Weights of a small image VQ-VAE.
Model: 4.4M parameters, encoder norm layernorm, encoder activation gelu_tanh, encoder widths [96, 192], decoder norm batchnorm, decoder activation silu, decoder widths [48, 96, 192].
Training: soap at rate 0.0016, 6000 steps.
Rows from block 2 of the encoder, named by matrix and row number. Rows with one number belong to one neuron. Each number is 128 + 32 x the weight over the matrix's rms, rounded and kept within 0 to 255. All counts start at 0. Numbers have three digits each.
# fc1: MLP up (encoder.blocks.2.mlp.fc1.weight, 384x96), inputs 0-95
# fc2: MLP down (encoder.blocks.2.mlp.fc2.weight, 96x384, transposed), outputs 0-95
fc1.89:154142109163111138118117081094162143099125108148131093152157135162139153108130162115115107097121117128160139115113165103144114090182130113124151103160116153133162164168103152140130118135122124112167114159123138110132101141093119126126157169139124086134101121148153153133128092118103114166
fc2.89:104176102182126122136140088137198180141163160125116091145148168136097135153138173071141140107102143163145118139144118134103079113124081160141125115128135121088166183160158102105196202100130162138150154119119096167128080087072142196141134108148130142095121101155159136116118141140091094178
fc1.90:106094144123063112143093084124186163113104080125153012126049161122167023117120017105105103112103098153207131089174151158108180122205153172107127108083159131161192147151154137154181119078148128028140136069108082129112092158146112168147092118093078138094162153150145172181160202140094086091
fc2.90:165106114106081133105147143166093117132100113123201082134099143113173161129143109093152234112056202092049118214139110221073123131114130155131120144109144124109147157089099167119184121135170130085157105102139160082193226159053148180201155127059136134140108130166176162106147108072126109091
fc1.91:156138122145196167155155088146125112124060148180155120121119138153138138118112123087146145107101112112115131109162104153148120115130087145078118144046200144144155125132163128101123146143087136110160111125115149092120123125112157148069166120104130114093130136170118219129160131157112062157
fc2.91:098176095157086127154123107152159170089165120097127178100121197194129111123102165106155107170105106108139117094091069130080075161107152159108148156114079079151185159133143129116138180131103147065102110097185104141102057082001168197086148126106066159099187100124096159060136129109106125106
fc1.92:158095141100163073128144104130085170023100166147127118156125147139097110122118183135173132141079149164117129180121095134177106152071179157112141097066166120170156115113205122199097134104088117089157113165071095108114178139131148175131112062128153131135125194119135159149072072128143046140
fc2.92:160174173157121135062087109116163110140153084157170133166116166077158105135083170149069154141147090178143176086102099141110113193143135114112087141095066128128144162166117161101160127078103149123067162142157140142170078160064124101170146067161145018133161130078139147102151119094194133185
fc1.93:102120150167111143113092129119092127109122118118164128090133109108125115093108133101095135096089104107144131119143151123122168168105112128102163115156072131105145089117201090155111171163100133118102129118119094105106094152131146103096112116153174096111104155199139133123126143173135130119
fc2.93:152176141168122177132150157150150078118179121125138108096166081099107143084126079147131117119161144136122145088094121137087138135124153147120091154131162159124142164133124164122128150174103125100124141151134123121102093054182121155146156065106171150119122160180148111122131116152150128134
fc1.94:126123143107107094176152075093120116118132118082173133132129122121142147139133117191153136105184128164076153087077097079120122141120130147126147097117152122098132158129159127129150134130065159104121136128117125142130105110124110130128099108163171107130152127145185148114120148102107110159
fc2.94:117159158105149122134125126135142125140143105116106096146130151147120175115118103180107176124140087099121127122123142129137091132164107107164070111113142171140110124085164101115113132165141195130129093131107128134137145166139177170185147078186162098107139153115079141097143148103133124144
fc1.95:126141137138148147128111119117154114164113121089142102159088147130162150108124099127157122090121122155099134121110146143148119133172137119149125147108115138154120165121114135140187116162092136127076095151128132106104122154150145118134108141168136089082116112156131141184144155156112169124
fc2.95:127133134093134189099113154134075151140163124068100105126102165142046138152158126139156107139167098089092114130134158134135145117168131119165129158120148155167096145145145137141064108180134135109167101121100147172132132119206130120111102107135134103111168120195119143117119162104143108111
fc1.96:134129062158060100146152076170124133158054132158126140132116114156179093127105094192173111109145144130166123139089142120144107091142112149123157143111097116144166173116105106222114078089143110122142122129157149109128169073110140114168144087159112117132121111110150166115093112107117146149
fc2.96:148122079116134108188114107103115080122079096160124153149085127110115129124146108155101127135104141125127155100124142129075148134128072061142177160106133103141140194205166136129138090076097169182111123131175092134176191175137117195162114117150145129141114109166135176182157158143076127160
fc1.97:127126176141079101106084159155102127173155135171029149123108114114160174123135123132199121116112106131141175119184102130128129107152134166155099112098049104044173099123144087123113150127163174135083218140111095136126072118146112127121118138149125150138108120147098173135162102090154168089
fc2.97:098073171148150094082136135154101160110098104170158114130169121123035143064108131177119108144162106138112145105144153118136156106093145064156126101131161102109103138129076147097190135142128088161101090145154153089189109080184114140150100112115177159138106170138121160126091117134135145064
fc1.98:102149120185156115050136103072108097082132069068103155137103163153147128131173133136116129150188126205173183169068123162127120100178203088052097108091157074056168109114114153039135121167117129177132096116146221181124177186121138119141152125160102130227100180137139210142085126122179065176
fc2.98:097107098141121108145152103146158064138122151155131145178074097136171093164137110089158123094146159184111181160102110154081116142123112118120131164135097132061132117190166157169171156130199207067203114146128136123073255118137064133134102147095148152186098171101149119181045161097094088127
fc1.99:124158162090054078193121131098167171154099107128137160084084137133144091144105145074170148105189102113195150113190144155126117098083176135130123094130173189125185125149122133116133099143121143149065204166051100173131165089106149150138116077119129125141154122127126129138034126153100144112
fc2.99:136128146095128059092131121171113136097188125235191103171075152077086135060165164152108114159084076109080062124108124211068165137106127152112182158114117090130143217113113137125109183070073114138147099125108130090134119121125147141174195044153160115138177120126183125049165174101133167111
fc1.100:140159150134165110143182157083172135110132157115043123040124166069145121157094160161106173105059122151065122126180107174154075139109088061126135112137115150196130136110189128076138130131131093091143079139170077117133158100079148138105126169152098137117167175100142117113050114061148089098
fc2.100:143160137126061106169082152146150174149127127091138086070152061096138128093076130167113128069144112124123090118134127143057126113119147113120166099171115137103165123101144152164111091118147162132155137093150149151108174174142169152121156138101075095147071124113180144176136144142173124076
fc1.101:135118142153128187133130139164075108140134122172105128112081163148128147154168112143126088126089106156145170104139121078124138153140094148149133106124137149111160137097168150137148127147155127146098130080082104154094100138115134093090104174127131095126166158144090131130131119144128112130
fc2.101:091139131133107155117101187095115122097141120120124114082126125146087148106076155093131102113125111153124136129087170141201130154117127147130129140151121119130143138152141154106168176139110127155109097132114118121144085098077134178089109110109077183118095117095093162100114118121169128108
fc1.102:144173101050125137157122088144108034143188110135152157153094109104082183134166170168122064112075235158100157128133181112147145100143093158104160174158056169170100107193068103158160140148161022077121163132096236100128025163139151000086217130202092086120163122100108127161123113135100139129
fc2.102:124132047086147114177106183172111151147107184105153113158082136150166119119147135143174104155141042138054110133119131177041078194134111096141164125102131137141149110110144141163110145189123118087118169120144140186093127134147082078169171177151206137169108142175114184140070195150160165162
fc1.103:118118149096158132139125171142136147116168146153103143120070094127150118158148121144156144138153217144170074155137123142142126111129106125098111152104152183139135149049088093130116111114091117139121134128111127085128163096143193136116134076097067138104149129121142120157150162155141116121
fc2.103:113135075104152137079105178130088077114096123113121144115066128113148132118091078146093154142104088111103108094105113104134115148152137124106171161092106124114149152164101201129081076106144124065119124121170122145143134165067085096121160139117086099112092132098102122090174115119153162110
fc1.104:181128093136154119112166131132133167096116168154049112134177069132153044087140143140161123107127170076113126086056103125120077050137199124155097245095100060147100084166074142189049145142148135134073128136163077179087179137105152117168124156112210117113175142138176114164034143052102116110
fc2.104:128148145160083118100209160149140185154099255130103160089124121154126113164136141069126118130139231049122152149140120211104045056173126064221055101156179107069171072098118075085108061117103110085141046125128200151107136188217114217087203102096089150116133148105096104219138065213056089205
fc1.105:138153066160192128102162138112131183194112100134106141048137109136139130050127146120134127108181110110123116128117134157150063139129131099189127120089087055176133125130098117102135100135117145136152117144144144134082184108081124124137120133152150132120112122151096138108044103093195102138
fc2.105:120139111169089097162133126153149106118165121125141138136122141150122092151124108107113118089095094165115196093148170116081110134099135118191161167167133091139139125144085133150129121100180156142111086153167155094131167176212150162027090138144141157093114105124158112159147100140076136147
fc1.106:144170073114158124080136121229097121165138172181116147138106102106142083138076153106150152149146147180147096150101143097093144185154139121093167135070119123085164118153101089092108156133176101132131132102148080114107126155077166099199090139151151135164112094101071206139086081113090146113
fc2.106:088105179123108159116131149041066140121124090199135073095071082129141157110132052166095078153097130166119062111172135113131088158081082078086074092100208133104149144125137155149137169146165135229106118104158100186192144106163141072130148079088112143165173138147143160147129139115064113087
fc1.107:106086086139111097136113137138123169135149139105121091116115108131147074149143124173150141108083161169131088163102073100162111140166133072167128185067087095168158236147077112203163129127107170147127105105112152101133103102137129157117123100157145065128109132069114111114107163155119118119
fc2.107:116109140115106181125070179078122078094057153126130116136082170079124190110132104149089129133203046132110094124122157099132160170177112093151140127120146119150118133139114165097121109131182139205156166124159167136167146181167076136128084119126212073155073110123154139158155142072149126106
fc1.108:125119152154157096138121129137092069172136108146123149149142130096123145145132119092155117123144122109163149130113127084098118128074128157102112129113176135129150121154106133083109148138156123138129158121129156142109148145100148125153153114094143121134112133138135120139099130121101121112
fc2.108:079155146121127108084117130090076171131148122167103144090161087165129102151094092135125090140126117126155123138110097135208133119124113129112091133172125102151180144080107107153112113152101109143148092108117131182110136102147113139111113108133088116105172108136120140109132105118124120070
fc1.109:137127144104090133081125139124152122134114157098115180131128138105152113118147125164171091123115094084120085124122127150131114129133143149152100122113103158079124132148109102110127089116156159146117200108089120113162121164138131143127125144151132146089149133146132107124178120157116132135
fc2.109:101099094128152128100104116088097137104137128120101132130123162131104159133109089161144138146142144156129130178111115117181134099139114105133143126143150119136098122165147149131128125120149097121164058127106104136117126117187127087117107148161114130113132114164160101145117138118151113108
fc1.110:101177130099113106098109196148074126145223149154085090137121145107138122137113136104140082111177128225102167126167124116135182084113117168174164193139066118191118130152169096128122149096098085110111122101145104129131115108135153106115108148147148145118080126126114087104102142147136105098
fc2.110:145111131123104151138070178115191136168079071156193133084070088117123096123133079136139091119153125129154166165153131173118130110114150131168084137138171149159062167075116179116139120102157064114146104125153147118145134121130088115100120106122166127073075166117117104163169081139127140085
fc1.111:145141092169112099129131122126154137162126140100135125117116146085150136158102094122217131104121157098136131108111123170151117128042121112134105130086122084135104142097097116187137138117131119144139156100135137157132154045118126152163156180145156114160099135091136121137119137134150136060
fc2.111:132119124138128130130146170121112158091088120168078153111099149119098088089111117144123150079143118138155130192137114113138175127199126113110140144107130149140150110136106107098117114136178115178129092117161147120150182141179085139120067094145174049133131120130141169177092109161095090087
fc1.112:188181156209132137175097183098134130153118125135148147098105067089099196069106074174143109096127135059172143160169173154134083095172077048153118072195167126152076118139148094068172162127079114173106166080181093095145153155123147152116100148125055116109086110168092128109074079173136087071
fc2.112:130143148088089085145124189169157119140200158111185071136091111083120175151155109096151145089114154149096168143187091134111158129114137141133164165121165127076124150073123189136076140155150147125073073076142136115111126180116105133091105148124077135160096106188154097179101105143086143143
fc1.113:165091107150114128110136097146142093130119167153196166151151163118138107104115112128103115120174112107097101101161171131134121149131112120080167104117164128098112080130168119118134138137126124128076110078147146134097156133129125161139138126107117130198128134106096155124115120142122087130
fc2.113:160118093120085117143150097126100175139125116103122146130129102167110119152123101105157137107082173122092120075133099113095115117103094106079132127101119124115157099115162118120090152166161191106115119097132087115091137077134113128154137161108097155181163157109108116143144117089072078129
fc1.114:176100134144151056093122174138154146163134133122121120072117172110127145068106137122160150109177124111191119092069151169180146120062168143121138102126133144126158099132128142066108124075084190144105162185123188156113134131108144135133132138131156118191095133142154098136127087111143092108
fc2.114:098167100067154094131151187226132117127148095157171143101134107141142120106094103110092104139118082178130092121102121150156079115128051106123081147133091108100170146140079111198137146099133158161139116184094091163088131127190101099181127089120172139152143129051128122127170132122111099108
fc1.116:111121125116120119121155103161131140113151101144131145123093120134073108129087146149146102114134150141111106099092118143110131173145109145117112187107136100103122130160138160128123129113135144136163079151118134124118149127091132136115161122126088092141152089133119140125108162103117122149
fc2.116:132144125110123108163125127067138090093109127182136114113105132142217152132117137135124157159104122144136111159128131057125098156108119111130134166135116110124129102099144107145183132119112127134123149173146120080117130164133155160091128129128107094148134077115091150122152130112125085168
fc1.117:135108060015122195203098190079094139109122101198085109172072094155159104095168123157080048130152097255207083171185150197209128073023156170162103091215094153133116112200065118172080143154014116095211147152012102157171159156152097090055076075095211101045183073066173135126130167060169156188
fc2.117:174132110057087255119158100137071071168148061088192119122097197149112040189107140130154106092115143131176217200138132228117129119108081137097095134037108087120167199217053161136129083081104142108113117210181085167089068117149086118183113099174105076090151118121116102176158192146118114153
fc1.118:116097172143139153132159149136125127124197121109152138139128081128130134082143072145105116161087105120148125097174164118174189135173139152154101127139096122099120138122141096095186106169164102137103128151140134120140112115144115095145121104112122097125191123087106116146148153156128141088
fc2.118:187069166119101125108147143164092166075093148089144151158137144092097168065158164113113154125109174114137127082086143158089167091100133134121139162122133120117123089132092190124173152141121108139115135178094108126139099162111150157115130129114151124134086159089096109085128157119125128101
fc1.119:128147163092155094148107144108098160176136145127132132128095126097112133099150101127104098118141176130147114090129153143114121132057130126165007134135111185115078116103102084134077168091133167148134209136139183147176190127098148126151143110150080111134116122136144100140130131113143108136
fc2.119:133123141128134121094124124204132086116162122141147145185124083130130129126134087151095151185156029120132074146173069162161121124124102155168189117189144089131170152140140160156136104128136102166139118153140143159134149166166108132119139100104172125144133119135106131147144128169182094136
fc1.120:142109116081120122175136065186107110180135098139175101081096148082149147120157147159099103105120121173138177099149171124075160166153107128125061133166092086072161150088156155103108130160123160137141131137067081156130108128088083112101115076162117116129106136134132129151142117152145126149
fc2.120:138147163121123122138166157124139081077089158095127090076131136177124158131112178142127108128165124100125137159137163116174113146152144054135181162151159105139170112151067086173146105154135142168118157176123133148152105134192157139173153064130181205145094142100088096122161149097102081116
fc1.121:086166147117118131123144134086134122042152171143151035236106041152115168165091144128107139109137120160133188122054119096132118098138153171137118124127061120081161107090145114158099111113097135095110081181201113156083150194139110116143120087074194084138092142116185169156046065173057085145
fc2.121:140174151167138206155094182089091194108189187070081061213239161142154114072134122163159140171151098136110155143141105131068085148171057025151144088133171255048161129193115128096189102132139180064183104102100114137140133126174116125164153046130163112137130143083116096211175133094140101107
fc1.122:128131088143120131156132089163178117113095176156086173071107124089160154133128085143094149112126108095095099167167150162118064142105119094089132121129084091169134105115111139138055127142179111196136143139094158123141163123134117111133156083091101108177134111077112167111118114095103152106
fc2.122:152116106149131131146112131135111116123098123128087109117144135111135080122130114131140107138167190147100177113127098092036133074146116091127192129128170147101149103120156126134114069158165142152140124139142120171139167180182072148124127150121082137136123147141175141170146129164099130127
fc1.123:095148125125140161120135096118077156126171148112141132111009098162112096129110145132122141129099193088150142113094135083097138123120178109186122155128125196100088170152233100169118093115126156160122096106149132146157099137139151136129144081118034099134175104203110115121172166171184159157
fc2.123:166150117079112194106145135136092058136137163112143095150065149158162151174177104116112162164150105142087138123140082141140091150140082106148137116107150160093122165136141200187192131146080113147150156170134145147157100117120133138109151172127127167117125135159127092147121113146142177194
fc1.124:163164134107096117153101122148135148121157128125176125115121115137117136079076106135152116112089113087140114069166166144125129157132179100135100127073122192143048132129134153137085116191153135101149091130161142168120150162165101108147120122118082117091141083143202206136088157109147099109
fc2.124:092127148112068183118156139223104147165152121153096152155116162124103155182129098123112125170098109122109183114128129149031120105219104171156174144121102140189157181109140143135122122194098121127107164137143169162133146138161169135130128151149040136122106087169120151144120115171063121156
fc1.125:103142112111144134097128110130097127134151147088096129133107150142118133123132134131125121125101131125128104091119130111124158130144166115122131101129093112122116121111157131111138075127116178131130165108146109137152107113150110103123156161142144106101139103182107134143148115161090121096
fc2.125:132104127135112133072109124142099122136156116103154143111127156180143155150129146143134093123116115138099108183092157129146141129124108100116089148095152160155129116158135149110135126120103124141145120120126114133135128114178118103112127132123123137072128124142129112122125138127114122124
fc1.126:159142069095139085071155135141086117092111113112195143129096139147134123180121143111023124095128169171084126072076136127099118078094108145101116174109067044154150084141111129168120167161158095169191099139115129159090104138091106146147101146142180112139199154135096128111154076164125136103
fc2.126:094119121154129148154132135108096127136108126155069090175099138134182115166090089127142120105154171089098113134113112194130158142137128104139131130094203154132140093149170129094138078149131144101124103154069136118132161127178110100134153109114171161144164166104116184100112143166106148118
fc1.127:101149154170102125121135078119162142140089142139117107124116151098130130126080152144139100133155136149176106093049121142095111161119117137124148107157107091106139124155046118146150074139130110104095101092165117167118168172099139146090067091153124159155167111177108061091161129057094114083
fc2.127:151128150144126121124120130093193097093118170154152124113109111105164157135155199146104117061092068140191096157139187125082103102078100113081116088115122137131072128151098178159143141098128167146095056108104121117133185144127156113097158092171127111128154051171153105164079098147094117145
fc1.128:171112118138148157152149172174107071104071101043170172152090192095108122139072121118056136138150108090150168144103132086097191130097148083078173182150108110076117096097136133179125161182114120169159113158137102116101099173151064163156153103120134111133168118148173165071111092151124074133
fc2.128:097150161151157135127124153127098120136184136079084112098144099173153111140138137116139121103139169161129171093046152101150126110209137038098165123077175137068158103193156114150100149193085130182144136184098109183059082102174051175129136108121166162115144135131087130154136155185104095139
fc1.129:167086068134089134078134091155135084117066099075154156151133100132147177059141195128133110122086161123123195138185120142166150100204103140091082122136152117143156067112123139102062061183140118153143142168162176160140173146191215137138144108056157126115115160048146123089080085178125148092
fc2.129:175122152194128150137125140155143145175067079117131137177094111154168052105140153116117108107104171110124146161046100128000127143160151119069180176093111160139091143142128139145127122155143163098153129177154049180139145137149076131141124141064163082128128161113174147175108170148094104123
fc1.130:095152099119105097105093135146159137181063160170117140180117143120096147156116093110143091096119153167158094100067118199114149139117134120105117161114118095166109147164119091151181133153167151177138091122130151104144141126105167128123129177172143187151140132100140107132133129146137106144
fc2.130:125104169126110119151091149067136120112111084167124152090076153100120123154129097164125137110136109169129074154160103122247141152110141106157101130126139121122182113150112108135101093107099102155145145119132125129106165141127079105130118138143132066139166127119129162130134138133131087140
fc1.131:172085106127058140120125144107083108159152167153102162082084115092141148112179076136113149118168154044134091133122140105180094148106121119155121101183102171147163156107084115098090159114123137143095153153139168170168109189074120103165161134175120113096107110095146163136082084108126134137
fc2.131:100133135096143145099132105188102129118150135103117158128161146086049142148117140148168178146151132168146138105093072151116154135152122069140142134157164131161210137141148104114133135126133162149127139158130130151156092162174096187132154109146145148188115117113173159140147107109102134097
fc1.132:114154129134146077071108124145134113183123152132161108169098124094110116120150096106118139103181126080163203159076155100132123068165151103104100171102073173136170171096154146103154121100138118108126109165184172120094118174122103129151109009098140156117124157104214171102138161138183134182
fc2.132:138169109081109146167081142149099124140125143067135161188163123130141111115151068154132082170130113168115219108110134143084105125161103108126175142143142083124171140135063095180169153113122091148143119192126165175084149148141141109163137143144173173097112112091121121145144152116062129209
fc1.133:152084128107133137118115149174106109095123148130104199156152149086107133119102143144116160182169085155151145141115149150123168088108139144099094108084169146142120059152144136102128120127134140140144147110097084165103136127162110165112121137093176153159174110120116152145139102133129074133
fc2.133:090136148141098121132128150092126142140149118186097105094130125118156134137114148147118150147071155184168155107078154113187138126117164102140112119134132139138103084157132135112123116128130114136114099145106089110118112141154082090059107085100116171143157129082097141065133138133165104109
fc1.134:140157117168143134147160111111117195080157120122148078156084117130121109136079127141100115096164104150138149107144156059144129176128150142121152125150109152094166163110190152165142134148087137111151074106141113130110104177131160176169102127183132093127110155152153140111156152112154139112
fc2.134:116161167140132148143098163132136098103153122126122099148121129087112201142129116092126133107130167122099143114121102159191111083097089091133093075111127160108087193150171161108187182183081118110121133100103113158121108107103167145141167096121145096102088166153176123104115131153148130211
fc1.135:123145144168099117117123119139132136191094159165156119160079103096145159101118128122107140088086107127104112106150119143149128079164123139139138183128136109131113109125106123166110117149131139137083141142127110110131124153139123130099148179109140099105113146191151095154125096131149150122
fc2.135:153127105116111122189139089141099137133150135091144153132122123165108108152130100145172147134163160128133099140146134145110154102178122105124135156117162160155133158133075109162132134143115122119144129138104118129145080070203125136154145179113154126124130114166149129122109133128179105137
fc1.136:146166135104081153099174141137129136182075131132116174096117117102096113145115118173149114140193087131176164088087125203114122103095139146092145082181125216172143085115126115095169119108108147133112076131136137142144124205110133083109092104151128134141184144182116110112054114097132133158
fc2.136:096151113071124120113087104110142094126124139170123114120138109123136117146116122149107094123051120170151134139122133183151139163077138091154171179146163095126137142159150167121168152062131186130110042130112111085143115151131129139083145108211119177186113151190196133134159105149124170096
fc1.137:105117127131109145174117114143079118156061129094087152141077113142137143175132130186110120138122122097083173110120060127083104125126141115174099165121106186069155161140135140157111148120159122154110167153063140141137144155092163132158135115124118139121137119144107146155159121137128185138
fc2.137:159137077115142153110094092089049102122133122152092134172121109176139135123131102173143105152140129163086149162171137082127135158160145120207150147130144134097118146160163097119110126171127124182143101175180126160194129129168132169142156128144153204141096140132110133130084153140180158112
fc1.138:121123126109177160124159144198126159098132139138100117148101092107085099151128131124096089143139125142130139112139138140143131138138171168113128155090154091159081117142152147134127146136116159127114092116107090153108150153112123146159162152127144092141120104152092080090125137150126100116
fc2.138:101126151124111107143121157086144114077157110160131108109106096065146148139122144103112122124092149136132132114137139094245151163091110115175049100167110140124133112101125092109139116139088097170102157135129114094134108159124125136057094114087109127138110091093103147109125127125163117135
fc1.139:101148127167119115116046111127135168124125175112119113126144106106126141139104128118100125120081144137141134067129131145139121176045119118050104125096156091081205122066149155140145127112097166129124146114095127141107146129149118086107139154111127080185145137175104177111170183160124119085
fc2.139:155144127162097144125114121166114132059134161139153114172148147151139136068130141124157102175125118105137153125123142123062138141102134089082127131118104079169139138109132153151217211142123198090092154114129119122131155106114138125109153084138146079131149132132163147128132092091136108142
fc1.140:096097086137135205111125116180121148078125100139125128098072152133060181110145131158164091067062164127161182097065144107133113138146133128128108135135101155132100103157082139218148106103145122123089138174116111133115110102084089136163191126170091216112190132174159110155162099115133184101
fc2.140:197124113167080150125166161150121104172090087170122062096127135168127102134106117167106141146144148144165045159092109141097104169197193082064162173046101150069131073058174138153143127182102134112127177178135153107160131096150096166097056092137134110148084070153108123196088141207151141166
fc1.141:147133088159135122124090129157131131102123130163074085103080148114153162163103148192127160128104151088095131120159138185149057108154136102096102190090137086132104125083126138123121156127095144146119074106162119115115182146170136156086138124142141104116115160103133121142093126090109157105
fc2.141:140164138149126213177190138167123155148112131127130131135148121064123133129198115150160079141124112121121131134177120131012117097132107111097141135152121124174199135119094147110140132145129104143115177122095130124183118178177133166114137120155109087166182129151152167103122133114119122112
fc1.142:114105102186147133122178113120090143048038168163189120115112085133090119122098151071133122128150143161120089095161106099075135102138121132118171149130168099107160119149120165211116098173152097147170085138108113110120152130118151159120180113122115150094128119106095145115142110129113137135
fc2.142:154136102143110168142105121085160080093152109136170223107105168126183140143133187111161106167146134088140132136122071104091129149110114141106117088086079141144146130127181105093154130174064125140162095147149133092148142111092126126094140184156076106143126106132156097137176167075079113210
fc1.143:118076168096156151111165118126137168094055155100126116125084145099116122186135102098139181158142082178126098041131129159146118081142122116092101120119107170059118129127126145157155099102143139098105100111106129135146127149142119080125155127125159173115140151152128096143163120130143121082
fc2.143:170100157105129081083096121145099108085135156126130137187101131084160097080134160123095164103072183065098079118094113145114117110112167173102102074119105181094084108120110091117137107100142102118135117129131180107158163172050121106135095137120125145130114145143128109090114109087215143147
fc1.144:038125135168139160102131142090128089126101131075132105116169128137080135141154131087110142145078116108103157137089118109118177098168111116118152146157110138050169099120136141164105087095095122147164169177180077181107065106120192108123119075134121165136208114166147143082140124168072147143
fc2.144:142192177122116092123132101195131131185104207147112105170172138113186075112184142130144083186125189143123135134095097106039114108168124119147168129164167193073120143161152162157136153094159088131147083165104118147138153121165131206167202141167153165102126104145112118162129094135114122145
fc1.145:144158141138084132160070112092123143108138146142166099140116087128132090122130119110120123119106081129128154113127148119116143116126148202143152124145071184035143144137107161151165142128108134085143145184143158139135102151114170104111104118155101081159094071132144151115121154136133154136
fc2.145:147165160215135105144153136187173138108173074146123088134131113176120130097148174119154113148114121104168127100142151169096089129149122102116134110130189101092103150144191132086171207138054071119107114114134143182180087099075170129147129100137149106122077107115145153110123058105133096125
fc1.146:155143080162098109118222119127130134066133180129122164129094103152154106166118118109146151134152178115096145121129112150148158094144159103158197095142107110125108162096115122159144091169161086132081127139117124148149154131142131061103150114108141174095123109141199147093125096123068139082
fc2.146:112122148141103124122147177111105134129129157113180114154097164065129135101180116172123127117085155113114136125112167117071121170161106126139093125085162214102176128171185129107163088098122122168140145108157119147090129102092114084152160122169136139168099137129116112185150150140086192193
fc1.147:114148128255174121094106147137124100110121030221110095200156188162109165132072180110091099174054161152149167098115108107109092103186098162118070106100092173167121086189096146181173094119193017007119077164136185044063115172157177103205134102136123121166103178067161164155142126158066120136
fc2.147:142074102208114083119144013070166106138123114125085132077068140104132116150112155189162152083190049047099112128107134196083164149101090101119135107108091159097141158169118117165120092144015063120166117072137128196148072067172131090131128134137211181135100121139245128128087255020131070132
fc1.148:214170128091099104173095097146152114083111084082134183146081112129122152124190133128077168106108148097097124115164092090123134108186152125124110156142129142112142112140120141138105101230107139179086100111132135169135160184157087113171141124123133132116109069124067155160143146138131137130
fc2.148:185103121141113183114109078173121169147123098047080098147111152134083130150127113139164119108169149130097119122139194143124148130172122116168135155102124141141125120102181058109143128219138165099159171062123140133135143150173146120155132181104102151145116128144134124151095108117107134083
fc1.149:145140141128151090132135115166096191130148129175124146150098123119097104142110120108185149118113156212150105131099115150148134154102155163105165125132069121096133126181153136170158134129126110124111115103157130141134133114111134158129155173111112132146121131115124127122136120105093084124
fc2.149:101114157127129149137115096073124120089130108171170139128120110141131167104120142170090135124120144140147091117144127126121156128139101137081100102113114134086120136078137095127222157109151112210127137106161134065164117130059168154125139132116131085118136149121145110109145073109123090146
fc1.150:151104144161141103161100124153145119126118123115181133142085116141116104099163084122141196150118108097130086120141154101156113142096147139119099112100110151081113095107113084098117161115137119178107144092116104148143099119124125151097128139101101133156132125136110089110143127109133131063
fc2.150:137170134160150122129164144139082117104112134116121162151120089140093173103168127117093130119148150150121086078134139139141147129129097135120135135126137147096110096121128131108134186113155138172084103119120154151135120121097113117194110163145090142180120103127118101139127091129118133100
fc1.151:132184090255135168127130148166156107119060179160159099113215123098128147137008155121062158100105086128171111107124143161067071158155094107136162165102097113122060093134074170155145082132255138077140131138080120102114174180161140131105106133097143162202044163112189156111119151121110086130
fc2.151:229078115110133161121169056127187074123080099073081137051129136130113141145136155167131098106171088104169070154071169154014154088131105137081115109108140095149117161178071105135154139159060169138114103088125071200152095120143158096107161165153164126238104072129197143154100183111076094127
fc1.152:153138113100110158095132111191169155090134142112121161129089120113122115164135128112165113121086147149145085144087100116160150128098121178084168115075131120122118119124169135131149141112190128173130143128149104163161162107132132132141174182092161121153127151137125107125095140082135103097
fc2.152:141070110135118162152117133084104118131108113156140175160104143164157090115099130139094130106101101147124080123090136122130127131164143069065085137105120130128147103117127089144176191099111132184093121120127093068171127105125132129113095144110079084160155126165169107141110144161116100096
fc1.153:183075106106135136124145135050098120105175156137122106113138075126119127124154147173122156127155176153122134112116101132114119158122154105168077106155126166110152165095102105183101118123102127132149135130081147123171145150142146131130131142135105111115153144158134114146185126191113117131
fc2.153:124117131132128191058152153124147134139142144106121134138127201128143106133117113159160163142167145118128123147135117129131103163136131159184112105103158180135162136150171182125130083133158146150125190121121127162115098150105105101112169101115175061120110142128128119124143120129165121138
fc1.154:085121105087090114125086102168145104165112070187150112104064129130146072139137119174095152164133121177144107072130146151153143114128112169085080178118090178108148123152141100075170144118165141127109115144178125094163128147138156129133115133123076157135188104095101103191165069110169114079
fc2.154:113108118097131120128068173082084111152076120113136113113069120137118147104168106146170098160124140169096087145135110133118111103087125103078211132125136124076077124165089178139129174125080127085138109125118078145138153159137130088173106204082103139173128123129146090086140138097149124084
fc1.155:102153109169125123178128139145126092141067120106135134140085154082161042122097039140043098091136110174109139072076179165133174101177087095136149147124118181174137159142145100145184138103248117060166143112083176116127083152150130177106116141090170115140133116137125142121135176124097118095
fc2.155:176118088083101137100097107115140042088073173105182150127092095100095167125092163108111153116107181078104176181118140160091150101076113148136139155138125116088085147181107124160122080229103151166132086082134141149167163154087071160137087073124098148141136120088133112154152151142189075096
fc1.156:154167167126125079099111124076165099064166092107200143175119087182131152168146138132152119046124112136161125129083107114124089127108167177050154139105084092174139052168156076138162142087114119101145092149149163118132199145159093104125129064100165136128072235149109132161146175106119113155
fc2.156:122120127133093179168112205173149143087074156175107093103139093130144165116114079129101074121149097157178150110106084138118117128168066131117044174069079123131125072094086114140149121128107208109169134123157181149114193178123146098195082105112135109117111142158138110154138104101142106135
fc1.157:125151081161144151067184147126090125086151057086185177113216130168038130101106147170180132137164048087167143138171139139107148127094119203122184120162104155142076000154152097068106147063103061118092155191188068146190185172141136122148103087140172210144212183153173096115015135025165111137
fc2.157:083164120152079162142096145160198131160061060091170089082219100098147046039145135156079128162142118098197059122054110157000120147235090051149104189051131150103078122142139145108155112128114097099101170174177152047145146084092159187161149101159163119147112145230126042181196180075095091098